{"translate": 0.12, "targets": ["object"], "num_classes": 300, "learning_rate": 0.0044, "adamw_lr_other_params": 0.00071, "lr_schedule": "cosine"}
Rows from block 9, named by matrix and row number. Rows with one number belong to one channel. Each number is 50 + 15 x the weight over its row's rms, rounded and kept within 0 to 99. All counts start at 0. After the name is the row's rms in percent of the matrix's.
# convs0: first 3x3 conv (model.blocks.9.convs.0.weight, 192x192x3x3), inputs 180-191, a 3x3 kernel for each
# convs1: second 3x3 conv (model.blocks.9.convs.1.weight, 192x192x3x3, transposed), outputs 180-191, a 3x3 kernel for each
convs0.143 100:79 31 49 63 68 63 51 45 52 42 50 60 54 38 39 43 40 50 52 49 39 44 37 25 59 28 23 76 58 49 57 44 53 44 36 32 55 32 36 73 47 40 55 62 29 72 62 49 38 67 10 54 85 78 62 62 64 35 44 57 45 36 43 42 55 58 58 48 51 45 72 29 69 68 54 80 82 60 39 39 33 26 65 60 45 38 36 29 58 38 73 47 31 78 52 77 77 76 60 62 44 53 63 42 66 54 11 57
convs1.143 099:58 31 48 40 60 33 52 62 28 34 33 47 63 61 55 62 37 50 58 47 24 44 49 37 29 46 42 49 60 13 44 64 38 73 49 00 55 38 27 50 53 07 40 49 39 76 34 70 48 60 70 78 68 52 54 68 38 50 49 62 64 41 43 67 63 73 56 39 71 43 37 59 51 25 34 53 45 39 60 34 35 47 41 52 53 58 40 64 37 47 84 54 76 25 63 47 69 41 65 53 57 66 82 52 70 28 68 62
convs0.144 096:66 39 67 51 68 55 28 70 59 31 43 42 48 57 62 44 21 39 44 62 49 71 40 51 48 52 29 57 65 29 55 61 38 56 65 42 35 62 48 43 72 63 44 73 65 36 65 34 43 38 31 26 53 79 57 40 34 31 46 55 42 22 53 44 80 35 35 46 32 52 53 46 43 29 10 43 62 35 35 46 54 38 14 33 30 12 25 42 30 34 23 51 63 47 31 71 28 51 41 46 73 53 64 81 44 67 58 82
convs1.144 099:55 45 55 36 17 37 45 63 53 12 41 22 54 54 34 46 44 51 45 41 28 47 44 42 46 37 58 67 19 50 59 39 55 59 46 65 20 45 24 24 31 14 31 62 60 69 43 53 59 56 57 53 25 41 42 44 34 30 76 60 44 51 47 38 57 65 50 62 69 77 53 70 45 26 50 38 39 48 45 50 54 55 18 38 41 46 54 43 49 59 60 40 47 30 55 50 45 48 64 11 20 36 62 44 44 83 59 46
convs0.145 110:58 54 38 71 67 41 52 65 40 44 53 51 32 51 53 59 44 49 72 74 20 67 53 57 32 75 65 70 40 45 62 65 45 49 40 10 48 58 46 42 70 54 55 46 50 17 61 54 50 59 83 27 10 44 51 50 33 63 62 69 18 67 73 60 50 49 49 55 37 37 54 39 56 47 45 44 80 36 56 36 42 53 29 61 56 41 50 78 48 33 44 70 45 40 74 36 36 55 46 62 38 48 71 46 47 39 80 22
convs1.145 101:53 35 86 42 56 65 57 62 35 34 28 59 31 60 59 46 69 52 44 20 52 46 51 32 43 51 05 25 54 50 40 56 41 70 57 52 54 49 65 72 37 38 37 39 47 45 55 58 38 34 35 39 63 28 41 31 63 55 49 46 53 50 41 20 41 50 41 47 49 30 39 14 48 39 26 62 57 69 30 47 37 56 34 45 52 43 48 47 61 53 44 68 48 21 63 65 25 57 73 68 21 67 48 33 48 63 56 53
convs0.146 102:44 69 88 47 35 59 09 19 38 26 40 43 41 45 48 44 67 34 56 37 69 39 51 43 43 35 34 38 78 91 46 55 64 75 52 53 68 48 39 43 51 33 44 47 59 33 27 30 39 37 36 36 68 73 56 46 51 39 59 48 23 30 62 34 36 46 78 39 37 47 49 27 43 25 66 82 38 77 52 58 40 54 41 44 51 39 51 42 58 50 43 33 43 47 59 55 65 58 42 58 41 70 49 35 27 39 52 61
convs1.146 104:55 33 23 53 75 74 41 35 66 65 61 44 50 68 45 65 49 41 46 12 36 42 38 69 56 65 58 61 56 50 33 43 43 33 43 53 45 54 54 61 37 49 48 34 40 54 33 41 50 56 36 46 64 54 39 34 43 75 43 61 41 54 62 55 31 27 53 34 57 03 48 46 55 65 69 55 28 31 30 50 66 37 41 42 37 26 42 54 42 18 43 40 35 54 36 70 58 43 62 51 49 57 42 38 39 42 35 48
convs0.147 102:47 29 36 33 33 55 58 62 58 50 47 62 22 49 31 63 80 52 54 42 65 72 78 71 60 30 60 69 11 45 33 60 54 48 38 46 25 37 35 65 69 45 51 55 56 38 39 35 45 51 76 48 63 52 50 62 92 26 80 78 50 85 35 65 44 58 62 58 73 24 43 24 61 56 74 56 38 30 18 38 56 60 31 39 46 33 53 53 54 66 58 84 68 17 74 39 60 63 48 54 41 34 36 57 42 49 50 43
convs1.147 102:54 48 50 64 56 68 45 48 16 37 47 37 59 52 56 33 63 42 30 65 58 31 38 45 87 52 60 73 58 70 86 61 60 81 73 24 38 55 54 54 44 33 73 51 65 49 50 52 49 67 77 57 60 58 64 50 79 62 48 82 54 64 42 61 54 45 28 60 56 46 64 71 40 54 53 45 59 36 58 44 41 53 77 49 54 40 59 60 63 63 55 36 81 57 69 53 31 58 32 53 38 49 48 72 77 54 62 66
convs0.148 104:90 65 20 72 57 58 48 57 56 70 46 38 38 59 57 46 77 34 44 53 54 44 52 51 60 61 47 42 27 38 52 38 48 68 52 70 61 42 31 46 50 65 34 29 79 57 56 52 32 44 60 53 30 44 16 28 64 53 71 60 61 54 47 24 28 63 17 34 68 13 44 60 55 62 52 37 29 57 42 56 54 42 35 63 62 28 38 50 62 47 35 66 51 39 35 50 37 46 42 64 48 65 61 31 31 46 43 34
convs1.148 101:24 45 41 64 45 31 78 63 56 42 31 48 48 20 33 63 45 33 24 42 55 43 26 68 39 19 59 04 59 37 15 53 82 41 57 53 45 46 45 39 60 61 65 27 51 47 45 20 62 25 79 61 48 34 38 51 56 15 58 73 31 52 69 45 41 55 31 27 46 52 44 56 30 28 59 28 56 54 24 73 29 56 37 41 50 54 28 47 53 24 65 52 45 68 47 18 64 44 26 48 60 25 56 52 70 61 55 54
convs0.149 108:77 21 42 40 45 53 58 58 59 36 59 27 45 52 31 58 59 63 62 53 35 57 57 63 47 34 22 45 63 61 46 47 45 35 56 48 62 42 51 64 45 37 37 45 35 50 55 46 65 47 42 54 50 19 57 37 48 61 56 71 69 69 42 42 34 54 42 46 28 42 43 49 25 52 76 64 48 68 63 41 49 38 41 26 63 45 16 37 44 31 54 12 56 45 42 38 46 80 87 58 50 12 51 69 67 62 55 34
convs1.149 097:46 59 62 68 57 73 54 35 39 47 52 46 40 54 49 72 27 33 56 56 79 48 62 59 63 46 70 70 56 42 65 64 59 45 34 53 40 47 50 54 75 55 73 39 50 50 54 31 45 68 45 37 33 36 13 32 67 48 50 56 37 53 50 58 68 70 41 51 49 46 43 53 52 46 64 71 67 70 48 51 68 48 61 34 59 52 42 62 56 49 59 10 51 64 36 67 33 64 40 63 51 71 28 29 30 64 64 55
convs0.150 095:31 63 44 44 46 41 39 54 40 62 55 67 52 52 75 71 56 78 49 40 49 37 45 62 54 33 63 36 22 36 70 42 56 43 63 36 59 55 57 45 76 30 68 58 66 60 57 54 27 39 53 53 42 52 58 44 67 63 24 65 54 39 50 57 37 36 44 80 72 84 76 71 52 46 53 44 46 27 28 54 46 25 46 75 30 85 65 57 25 60 52 55 61 51 49 37 37 65 69 33 33 48 41 61 03 58 35 64
convs1.150 098:25 68 59 52 67 54 51 07 66 57 61 59 62 45 66 74 58 64 48 82 48 50 26 51 64 45 49 51 53 56 28 42 46 26 47 28 56 69 63 57 48 49 53 37 55 56 31 51 37 60 33 63 54 48 50 42 57 23 60 45 40 67 67 36 63 75 69 56 65 67 58 53 41 65 59 36 55 46 67 68 71 33 53 38 40 22 72 32 68 58 50 46 54 21 59 76 46 59 47 21 20 56 48 52 50 55 40 55
convs0.151 095:28 34 63 19 37 25 74 50 47 37 64 39 39 65 42 51 72 49 58 36 32 52 44 35 52 42 44 34 36 57 52 62 55 51 70 52 62 55 25 43 35 59 49 66 34 79 51 63 57 62 33 37 56 36 61 37 47 47 66 43 52 63 16 29 26 68 60 61 73 38 47 63 65 71 52 37 67 45 50 45 47 43 56 74 77 60 71 84 58 61 77 67 53 71 51 45 58 55 43 49 57 68 42 50 63 48 49 29
convs1.151 098:51 45 46 56 67 64 27 32 28 58 36 52 62 44 45 60 58 78 26 30 55 43 43 49 66 43 47 29 44 51 67 47 59 55 56 51 53 52 37 29 58 30 56 54 54 68 56 51 69 59 26 71 64 63 30 58 76 15 31 33 38 45 43 28 71 43 39 34 70 33 45 66 51 35 48 75 59 47 41 53 60 39 48 35 34 41 63 44 63 76 72 37 51 95 47 55 45 43 62 77 50 66 54 69 44 61 45 35
convs0.152 102:70 76 67 48 69 42 32 59 52 83 68 59 47 52 48 20 34 43 11 40 60 39 65 58 41 57 45 31 51 46 56 65 43 63 45 62 67 30 12 55 58 21 66 58 42 46 50 56 56 59 44 60 39 37 64 52 48 43 31 58 42 38 50 48 53 47 49 47 28 31 39 65 65 56 51 30 35 44 44 60 67 61 56 65 41 47 53 29 82 56 65 76 33 49 65 41 61 32 57 49 46 28 24 45 44 50 44 61
convs1.152 097:59 33 95 72 55 61 60 49 27 41 70 57 68 45 35 39 42 37 53 73 56 46 64 65 83 58 72 38 26 28 85 64 45 34 57 71 29 11 14 37 46 30 31 65 12 37 70 62 17 52 61 45 57 50 47 63 09 44 21 52 34 44 65 49 37 66 33 37 49 54 46 40 35 42 66 69 73 66 64 51 42 47 59 47 60 38 87 49 47 60 71 64 47 34 45 45 47 38 38 47 64 63 80 67 45 58 44 49
convs0.153 093:38 60 53 58 55 35 36 34 34 22 50 36 21 15 39 23 31 37 28 55 56 32 29 54 39 45 72 45 28 34 64 20 54 22 67 68 09 51 54 21 63 33 53 53 30 55 51 17 38 42 27 56 38 59 80 52 57 59 64 67 55 68 48 64 05 39 48 31 36 24 31 34 47 53 34 55 69 59 54 43 69 50 43 56 30 42 54 32 37 43 45 49 69 50 56 46 46 47 37 40 52 70 39 75 72 65 75 46
convs1.153 098:31 38 20 29 63 34 41 61 86 45 42 31 58 55 28 21 50 50 20 53 71 25 71 66 53 45 42 54 35 63 36 64 54 43 48 32 78 35 58 73 39 44 39 74 44 53 49 98 28 57 50 56 72 59 45 44 71 50 31 34 42 70 49 49 73 41 60 68 76 42 76 37 48 70 36 39 45 55 57 54 76 56 66 59 43 32 50 27 68 59 67 44 37 70 46 35 57 58 69 69 43 42 75 55 41 65 56 50
convs0.154 098:43 83 81 45 75 72 39 70 50 53 44 51 47 24 46 26 54 43 45 54 32 28 66 61 55 45 41 45 77 66 58 62 68 57 62 79 80 63 57 51 38 49 39 52 45 36 59 40 62 37 36 32 57 33 59 66 22 69 61 52 63 57 61 67 61 53 65 64 37 47 33 25 43 32 57 63 28 35 25 52 44 61 38 33 26 72 32 42 45 58 53 34 48 62 44 19 45 58 33 62 66 65 59 65 45 53 54 50
convs1.154 105:41 46 71 82 47 66 51 58 47 31 47 62 19 51 60 24 36 51 55 17 31 29 53 48 44 34 36 44 32 88 55 68 70 70 50 47 61 57 64 65 71 63 45 58 16 25 47 56 56 67 48 39 40 53 42 63 43 71 46 42 45 59 27 61 68 53 39 52 44 32 34 31 31 32 17 31 60 59 27 42 55 38 26 51 44 29 53 39 42 37 42 54 56 59 64 38 44 42 41 48 26 51 65 51 49 29 57 43
convs0.155 106:48 46 50 56 52 28 65 46 56 58 41 50 42 38 43 44 31 27 53 72 50 43 42 18 43 36 47 55 25 54 40 38 85 57 31 62 43 24 41 72 47 43 63 72 51 44 59 32 42 59 65 55 47 47 56 38 29 44 35 31 47 25 51 29 16 12 56 30 21 44 37 30 64 78 80 43 29 61 16 46 41 49 36 42 69 64 18 37 63 47 20 43 51 47 23 51 71 67 64 40 52 63 58 23 62 64 54 35
convs1.155 099:44 46 42 43 54 61 47 56 40 50 54 11 71 39 60 49 54 55 61 00 30 22 12 49 42 32 55 42 67 30 58 44 30 47 40 41 29 51 40 66 61 47 33 47 38 69 59 76 39 25 65 28 69 45 59 79 42 71 73 52 43 29 67 26 59 43 24 59 42 43 47 44 41 37 26 35 52 38 51 50 38 49 59 61 42 54 32 23 54 51 47 28 37 72 28 59 45 77 66 39 76 59 43 51 49 30 42 68
convs0.156 104:30 34 38 53 39 32 54 66 58 41 68 44 48 70 59 46 49 66 29 50 58 69 54 38 42 69 64 33 64 51 48 46 55 76 51 36 45 38 49 62 45 46 50 46 64 36 63 66 93 70 44 67 56 51 73 43 35 50 67 40 25 59 70 41 51 56 83 51 58 80 61 61 78 68 57 47 59 57 36 44 49 50 46 24 41 23 37 57 71 49 25 44 43 44 75 56 61 43 49 44 55 21 29 54 45 88 75 61
convs1.156 101:38 41 33 61 55 54 55 35 50 11 36 27 62 62 56 51 42 50 54 39 59 38 37 56 63 73 64 49 31 39 22 34 65 28 23 69 44 55 41 63 46 33 48 48 57 68 67 51 54 38 62 48 38 64 68 58 49 31 36 50 44 66 68 51 82 47 81 53 41 47 57 77 63 68 57 76 52 75 68 63 57 53 66 45 78 43 59 42 28 60 44 66 36 48 58 57 67 33 49 35 55 27 53 54 43 46 31 42
convs0.157 098:44 29 27 13 48 57 37 47 18 52 56 40 58 60 60 54 70 52 56 70 37 80 35 31 63 43 32 53 73 54 45 10 50 59 48 63 51 53 29 37 26 32 39 42 62 39 22 39 43 23 33 35 26 47 36 37 53 38 48 47 54 74 43 39 43 27 49 51 47 71 66 43 51 53 76 69 69 43 80 38 65 56 59 56 48 64 49 53 43 41 48 27 60 56 52 50 44 40 48 66 66 41 71 42 46 53 74 78
convs1.157 097:54 24 36 57 32 46 29 24 30 30 33 88 31 43 42 41 43 57 56 50 55 44 51 16 66 47 67 47 42 46 39 54 56 43 25 40 13 41 41 59 64 64 47 79 14 29 34 45 66 58 38 32 65 22 82 63 67 50 65 77 65 83 57 47 46 68 70 52 59 38 84 82 39 48 34 44 36 26 49 10 65 72 59 44 16 48 51 35 77 86 48 23 34 33 60 32 43 49 27 52 30 34 33 71 58 68 41 00
convs0.158 097:60 58 61 72 53 52 59 47 59 70 66 59 41 78 71 39 66 30 59 77 78 43 63 40 56 43 24 63 92 38 42 35 43 51 48 51 37 41 39 48 79 63 44 47 46 40 62 61 65 42 44 54 65 51 64 68 59 74 52 31 37 37 38 28 73 50 64 34 67 50 62 66 51 62 50 75 56 48 44 52 36 37 18 48 49 33 55 33 65 62 39 48 46 19 55 37 56 62 41 57 52 43 67 58 41 54 41 48
convs1.158 095:43 44 31 22 38 30 40 40 61 47 24 55 47 26 57 82 65 68 32 62 37 26 40 51 72 40 42 32 42 37 43 58 75 54 57 65 74 41 57 64 50 18 38 64 84 68 24 60 73 46 26 47 60 61 32 59 61 31 33 47 29 36 34 36 34 46 31 22 56 69 51 40 50 44 50 62 47 34 66 59 72 55 49 40 29 55 27 18 37 37 19 59 40 74 50 72 58 50 56 38 74 33 64 36 34 51 36 46
convs0.159 092:02 43 47 67 47 52 60 40 36 72 63 48 42 43 43 45 35 16 41 62 56 34 58 55 59 62 46 35 31 15 45 32 49 68 65 69 57 46 35 65 39 46 65 41 57 54 81 65 44 42 40 32 29 21 35 53 26 47 40 46 76 49 41 42 41 45 24 31 51 27 19 43 52 35 26 27 40 24 50 48 50 52 25 63 71 65 42 54 99 91 39 43 43 59 66 40 19 46 70 46 73 38 60 75 75 25 26 56
convs1.159 098:66 57 37 30 11 58 16 38 42 63 47 58 43 40 40 51 40 55 70 60 55 41 53 47 38 45 35 38 40 34 50 34 36 58 45 31 56 42 33 36 53 54 25 27 27 35 32 30 46 34 60 45 16 25 61 49 52 36 66 65 71 47 44 51 58 78 68 38 42 40 50 39 22 38 43 53 40 38 49 43 45 47 47 48 64 49 39 32 74 34 84 78 81 48 29 58 67 83 58 60 43 25 25 69 33 51 50 49
convs0.160 093:42 43 27 37 46 31 36 54 54 67 57 47 41 42 30 57 52 42 42 59 31 63 64 74 55 52 64 70 61 35 82 62 75 32 39 68 57 64 51 50 47 28 53 48 43 63 54 58 49 45 41 52 19 48 74 86 55 69 53 70 34 62 34 53 30 55 46 37 61 57 51 71 42 83 47 64 56 60 50 39 43 46 60 44 35 76 64 36 56 45 43 64 39 31 41 44 32 65 34 46 55 60 48 81 71 69 49 57
convs1.160 092:77 73 63 49 42 36 37 75 94 61 47 68 81 74 37 68 62 43 46 55 76 74 67 62 73 31 46 36 61 34 56 51 37 40 42 26 65 46 58 49 64 43 55 53 40 53 72 72 60 53 47 39 45 23 46 58 44 49 46 36 31 39 96 66 58 56 67 64 63 54 57 74 52 54 29 57 43 60 77 56 48 60 26 57 38 36 62 55 50 35 35 47 38 47 56 31 45 30 53 71 29 27 27 24 61 27 61 60
convs0.161 101:29 28 64 52 39 43 53 03 12 68 62 61 72 75 39 44 48 36 40 44 67 37 61 35 53 47 33 58 45 43 35 35 63 35 48 72 48 48 52 53 61 40 39 56 39 76 67 41 56 45 73 20 38 50 33 37 73 37 74 52 33 39 63 29 48 50 47 51 42 48 48 45 60 39 26 49 55 67 50 33 46 54 62 54 40 54 32 05 20 49 59 45 72 41 56 57 50 59 75 24 50 46 39 36 60 59 64 43
convs1.161 099:53 60 36 34 63 56 48 47 44 63 77 71 71 43 40 54 36 41 62 60 83 50 51 34 35 54 34 46 57 22 17 53 46 48 49 06 44 73 34 74 28 50 28 31 31 31 35 44 39 39 31 48 53 47 54 47 30 29 45 62 34 43 11 68 42 78 47 47 59 35 68 61 46 74 50 33 29 21 16 37 35 24 71 42 23 28 33 47 05 31 70 41 61 71 28 42 67 66 56 27 26 42 12 48 48 61 31 26
convs0.162 107:13 71 36 51 54 42 66 34 44 78 34 62 69 60 67 43 62 52 44 42 22 55 22 27 48 72 55 57 59 19 25 50 43 40 66 65 56 34 45 35 35 50 59 31 42 47 43 40 47 47 71 55 65 42 73 43 53 18 27 64 50 56 45 39 45 52 28 58 62 36 74 41 54 52 61 52 44 45 39 40 63 43 59 33 43 54 58 24 66 45 60 48 46 47 38 25 00 70 48 43 61 63 51 52 04 34 89 63
convs1.162 111:59 47 55 41 29 52 66 39 68 40 30 39 55 48 58 69 72 30 73 43 63 72 46 54 46 24 61 62 42 60 38 38 51 63 50 40 55 40 57 44 42 21 58 32 44 38 63 58 43 28 45 83 56 48 56 33 64 61 62 73 03 45 43 63 63 78 46 47 37 35 30 24 44 43 61 44 58 51 56 63 50 73 38 55 74 41 46 82 40 67 44 56 69 56 70 22 55 47 53 49 47 22 42 67 41 68 58 74
convs0.163 102:61 59 47 61 65 24 64 74 66 55 71 63 30 27 41 38 34 45 71 60 49 68 55 54 40 55 32 58 37 49 56 30 48 29 61 46 41 62 63 50 76 56 73 36 32 67 58 17 60 64 50 42 33 53 15 38 80 27 35 53 46 40 63 37 50 40 64 33 60 44 39 50 62 54 55 48 55 40 41 41 70 24 21 41 47 65 60 30 53 46 45 67 68 77 48 24 52 46 50 52 63 55 51 77 45 65 54 59
convs1.163 102:30 53 51 72 77 97 69 65 66 24 61 60 28 43 41 46 56 54 39 48 71 51 41 54 62 42 48 35 54 55 45 56 33 80 37 28 89 59 32 63 52 55 06 43 25 14 46 52 49 42 44 38 79 53 63 54 74 52 54 59 54 63 55 51 45 52 48 42 45 39 36 44 10 47 62 53 54 51 63 41 55 44 31 53 25 39 47 31 62 51 25 29 46 53 44 35 42 41 23 74 45 46 28 44 31 42 53 64
convs0.164 106:36 42 68 42 49 46 45 24 50 50 26 54 64 47 51 58 53 54 35 61 34 44 45 43 53 48 63 61 47 77 59 51 45 69 34 50 54 66 68 39 72 61 49 65 57 48 54 25 30 65 42 38 31 46 69 35 35 29 66 56 41 62 52 36 51 51 43 42 34 70 28 60 33 35 34 62 40 77 67 72 47 36 28 51 51 39 51 00 55 59 54 81 40 39 76 16 75 65 57 58 65 48 72 75 41 73 66 33
convs1.164 110:22 19 47 53 53 86 38 62 69 67 88 48 44 52 42 54 75 74 42 39 70 55 37 46 77 28 51 42 45 36 34 58 81 66 41 55 74 50 56 66 51 70 54 68 51 42 56 54 33 59 83 52 25 61 53 40 62 28 43 65 28 44 48 38 37 41 35 53 48 30 46 61 59 43 74 39 49 39 36 55 36 48 55 76 30 37 23 27 48 50 55 66 56 79 58 61 81 68 47 61 47 65 53 69 78 67 42 62
convs0.165 097:35 42 63 45 61 53 54 38 62 76 26 16 59 44 52 57 27 37 61 35 64 57 66 72 53 48 70 42 38 44 51 70 52 31 22 36 45 46 47 69 48 51 66 35 70 44 39 65 51 42 65 43 61 70 47 55 31 62 45 47 74 38 40 60 37 27 49 38 51 33 31 43 69 70 60 44 41 42 69 66 56 49 63 45 59 81 67 67 46 43 75 55 62 52 23 60 47 49 49 55 44 31 39 41 39 53 21 46
convs1.165 100:70 42 39 24 30 19 70 75 51 48 77 44 61 62 22 48 60 41 63 76 99 01 36 69 84 63 32 56 54 38 42 48 50 56 65 54 40 26 56 39 44 49 67 19 58 34 24 46 25 28 24 31 36 38 76 51 52 37 52 49 44 39 38 43 84 60 52 53 51 48 57 45 84 59 79 50 60 74 43 39 50 45 46 72 59 31 31 35 56 59 75 38 44 38 58 61 28 51 62 54 33 71 59 43 38 41 31 49
convs0.166 093:47 63 47 38 49 71 54 65 70 30 51 73 63 46 49 77 56 59 43 53 70 47 30 40 94 59 60 66 38 52 46 41 46 56 63 58 42 44 40 55 49 44 54 42 55 44 43 53 47 57 17 48 33 41 53 23 56 76 75 53 53 61 42 39 52 29 50 54 49 58 70 49 40 43 44 65 49 49 51 61 41 64 47 48 38 51 57 27 45 63 45 58 47 71 55 33 23 43 66 61 57 44 74 57 43 58 41 59
convs1.166 097:60 58 54 36 43 75 26 49 45 50 59 59 43 47 50 52 61 68 34 39 44 56 69 46 47 35 33 65 40 53 53 39 56 54 43 60 68 42 23 47 51 65 47 63 28 84 65 73 93 34 55 58 49 70 60 24 53 60 33 47 71 47 52 72 63 36 82 57 65 69 44 73 35 23 55 49 41 48 64 65 82 68 38 76 52 45 61 57 54 67 51 57 62 78 41 29 33 35 49 47 68 66 42 46 82 78 79 72
convs0.167 095:49 25 45 55 51 23 41 49 58 22 50 60 54 68 64 56 63 55 76 64 44 57 83 56 44 37 52 50 47 18 44 41 32 70 47 50 66 49 75 59 63 55 26 56 49 20 50 48 44 59 56 29 65 39 35 57 65 45 51 26 40 24 33 29 34 25 68 51 46 51 58 26 76 68 70 73 53 50 59 58 73 20 49 83 78 67 60 32 60 41 37 48 56 50 48 30 59 41 49 53 62 63 56 39 39 47 52 47
convs1.167 096:62 35 63 37 48 57 39 52 36 37 45 57 43 15 48 61 61 52 55 50 68 47 29 63 61 33 51 38 56 51 71 47 54 81 45 32 50 49 53 55 44 37 52 66 58 58 47 67 75 90 64 63 68 64 73 72 40 56 63 78 87 68 62 50 44 72 66 70 59 78 54 65 45 48 30 46 49 38 51 34 38 79 27 68 62 47 49 25 49 66 42 40 76 55 58 54 37 53 35 69 17 35 61 21 54 60 20 57
convs0.168 097:69 63 52 48 29 54 46 42 51 40 60 67 48 67 65 62 52 38 35 54 42 39 44 67 32 34 55 42 24 29 57 63 38 37 43 65 44 76 39 39 69 58 65 44 54 61 28 57 24 82 65 59 45 34 57 34 34 56 35 43 46 47 88 61 42 60 71 44 59 26 52 57 46 46 68 66 62 62 54 46 71 39 41 42 58 62 56 56 40 26 50 31 64 49 37 69 35 54 92 47 49 61 44 21 12 24 45 51
convs1.168 103:36 53 55 44 41 47 26 44 35 67 40 66 51 53 80 54 71 25 60 62 51 16 50 27 50 44 40 38 33 34 19 54 45 37 46 21 40 44 79 64 65 62 63 79 63 75 69 56 30 24 56 61 63 41 21 47 59 43 41 63 75 51 77 73 47 60 61 56 52 60 43 58 59 49 52 42 34 40 28 63 47 70 49 58 35 19 26 31 70 54 35 46 28 47 62 49 60 63 51 59 59 62 61 69 54 49 45 60
convs0.169 096:53 18 63 65 48 49 46 59 42 41 26 45 74 46 43 50 50 63 37 66 36 39 49 57 35 48 47 51 46 43 71 54 32 74 65 74 41 29 67 29 46 99 55 66 62 51 19 46 36 47 63 47 74 44 44 27 48 38 54 50 55 20 64 51 33 54 51 21 57 31 42 43 43 47 78 59 69 75 64 74 50 62 60 40 59 74 30 44 42 37 35 42 33 53 59 42 60 71 62 42 47 59 42 39 12 32 68 54
convs1.169 105:62 46 41 42 37 40 45 73 66 57 52 47 60 52 43 68 45 77 50 39 64 51 51 28 52 43 65 45 55 43 59 39 51 25 61 84 76 61 53 60 56 75 55 75 38 70 36 61 85 45 86 46 96 41 33 45 54 48 52 67 42 74 47 33 44 41 38 44 66 30 58 54 52 59 54 37 67 48 49 54 45 42 31 61 65 68 31 62 54 53 34 50 43 41 19 41 39 55 46 52 52 56 67 69 48 56 36 52
convs0.170 097:51 48 40 49 66 33 57 35 43 40 52 59 55 62 38 69 45 44 50 36 59 32 27 53 62 36 61 49 17 30 42 42 50 52 62 86 71 61 65 51 54 54 64 63 23 53 40 43 59 44 26 58 53 57 56 34 43 69 72 35 37 67 44 63 32 52 38 49 70 18 45 62 28 35 42 38 48 61 61 54 62 68 57 61 42 34 42 39 50 43 28 20 54 25 54 47 48 56 42 33 38 40 54 47 29 70 52 54
convs1.170 099:15 36 64 55 18 28 58 57 53 50 38 33 53 46 45 32 55 47 55 39 30 47 41 77 51 86 57 50 62 41 37 65 72 46 39 49 64 33 26 45 57 36 47 73 50 44 54 54 71 73 45 33 73 35 38 32 50 42 55 19 28 51 30 70 80 46 39 51 51 57 72 42 42 42 48 57 70 77 77 57 69 55 60 83 64 51 44 55 30 38 40 30 33 61 33 46 68 64 58 39 64 29 45 50 50 27 20 29
convs0.171 100:44 53 49 51 33 43 33 39 33 39 50 61 52 45 54 34 56 59 81 60 44 69 46 44 33 22 39 28 55 63 46 44 65 40 49 48 27 52 61 92 52 27 28 41 55 48 47 51 31 44 65 40 26 34 49 52 43 52 67 78 51 37 48 32 65 55 52 50 47 40 42 44 37 49 75 47 73 68 75 59 31 50 41 49 69 72 56 54 37 55 46 42 40 57 46 53 35 71 79 64 51 60 66 77 75 49 52 36
convs1.171 099:55 75 39 37 48 49 50 48 35 38 60 62 72 64 50 59 56 65 61 55 69 22 47 53 42 50 30 64 50 27 38 49 54 41 39 50 57 52 57 72 59 13 16 54 51 59 62 58 35 25 30 56 45 29 52 58 45 00 55 62 33 36 41 25 51 44 53 38 45 49 48 64 66 35 37 23 36 40 51 50 52 65 60 83 54 61 39 31 65 84 87 52 70 57 58 61 58 34 55 77 64 60 55 52 31 33 45 51
convs0.172 100:60 73 57 81 26 53 62 34 69 43 45 56 43 39 27 54 47 49 31 42 65 60 40 71 37 34 49 77 40 33 61 82 61 23 57 63 60 45 48 32 32 76 40 28 72 46 58 62 31 67 52 45 61 48 32 70 77 69 54 45 54 51 86 42 31 40 44 38 70 49 50 61 49 47 63 47 53 17 63 56 41 41 70 39 31 28 24 47 35 33 45 60 50 56 52 49 46 42 36 51 50 67 50 43 63 16 46 64
convs1.172 100:55 48 47 38 43 36 21 61 66 56 54 47 84 68 51 55 74 69 40 68 88 38 31 70 48 22 25 78 68 23 55 31 27 71 37 19 43 51 59 44 46 56 46 25 53 48 51 49 62 42 41 34 32 45 35 36 32 48 36 29 43 55 50 54 58 86 57 55 81 66 42 51 63 46 39 52 46 30 35 71 43 57 53 48 49 52 31 79 57 61 55 63 62 46 70 56 33 42 63 00 48 44 53 52 38 69 33 59
convs0.173 094:40 49 72 60 28 73 55 36 52 27 42 45 44 35 61 49 59 68 68 58 35 74 36 44 65 33 26 50 56 33 42 63 62 37 57 54 47 53 24 65 55 62 73 53 34 30 28 40 25 35 24 79 50 57 78 32 34 51 56 54 38 44 47 46 47 74 46 41 48 60 69 46 20 51 15 31 52 66 37 64 40 49 51 40 55 51 54 44 63 83 43 41 58 34 38 37 29 44 47 57 38 42 36 49 13 73 28 46
convs1.173 104:74 58 33 70 73 50 62 47 86 52 66 51 41 64 59 53 60 53 35 51 15 20 19 26 50 26 40 45 34 53 47 36 62 36 57 47 65 48 40 53 30 32 61 61 47 55 37 43 48 34 31 68 65 55 59 57 46 57 31 47 87 61 26 36 32 35 21 64 44 28 48 45 49 39 31 40 26 35 56 62 47 45 20 59 38 34 36 68 28 41 23 45 53 68 19 10 51 18 23 30 48 30 46 55 56 73 36 68
convs0.174 104:57 29 39 70 48 45 61 49 52 56 39 47 64 64 46 47 36 29 23 51 34 40 37 50 29 46 54 63 66 63 48 47 58 64 16 49 35 31 40 60 25 39 53 43 30 59 70 61 37 60 77 43 48 34 66 56 30 62 63 93 70 75 52 40 61 38 62 60 45 68 57 77 90 66 69 38 50 28 49 72 47 58 98 57 27 74 73 53 45 60 26 44 77 53 28 76 67 53 37 35 71 62 64 55 47 32 49 45
convs1.174 102:71 29 53 55 64 33 46 49 51 29 59 63 56 33 48 45 45 46 63 26 67 56 40 72 77 44 61 56 35 36 62 42 43 49 58 31 32 20 52 76 64 44 44 33 42 48 27 29 68 46 40 00 53 56 50 37 75 46 51 67 52 25 53 40 42 15 46 38 34 55 47 43 40 43 33 52 45 73 29 35 31 40 55 64 52 39 73 42 30 49 59 60 32 41 76 32 36 45 66 50 88 83 66 50 63 55 54 84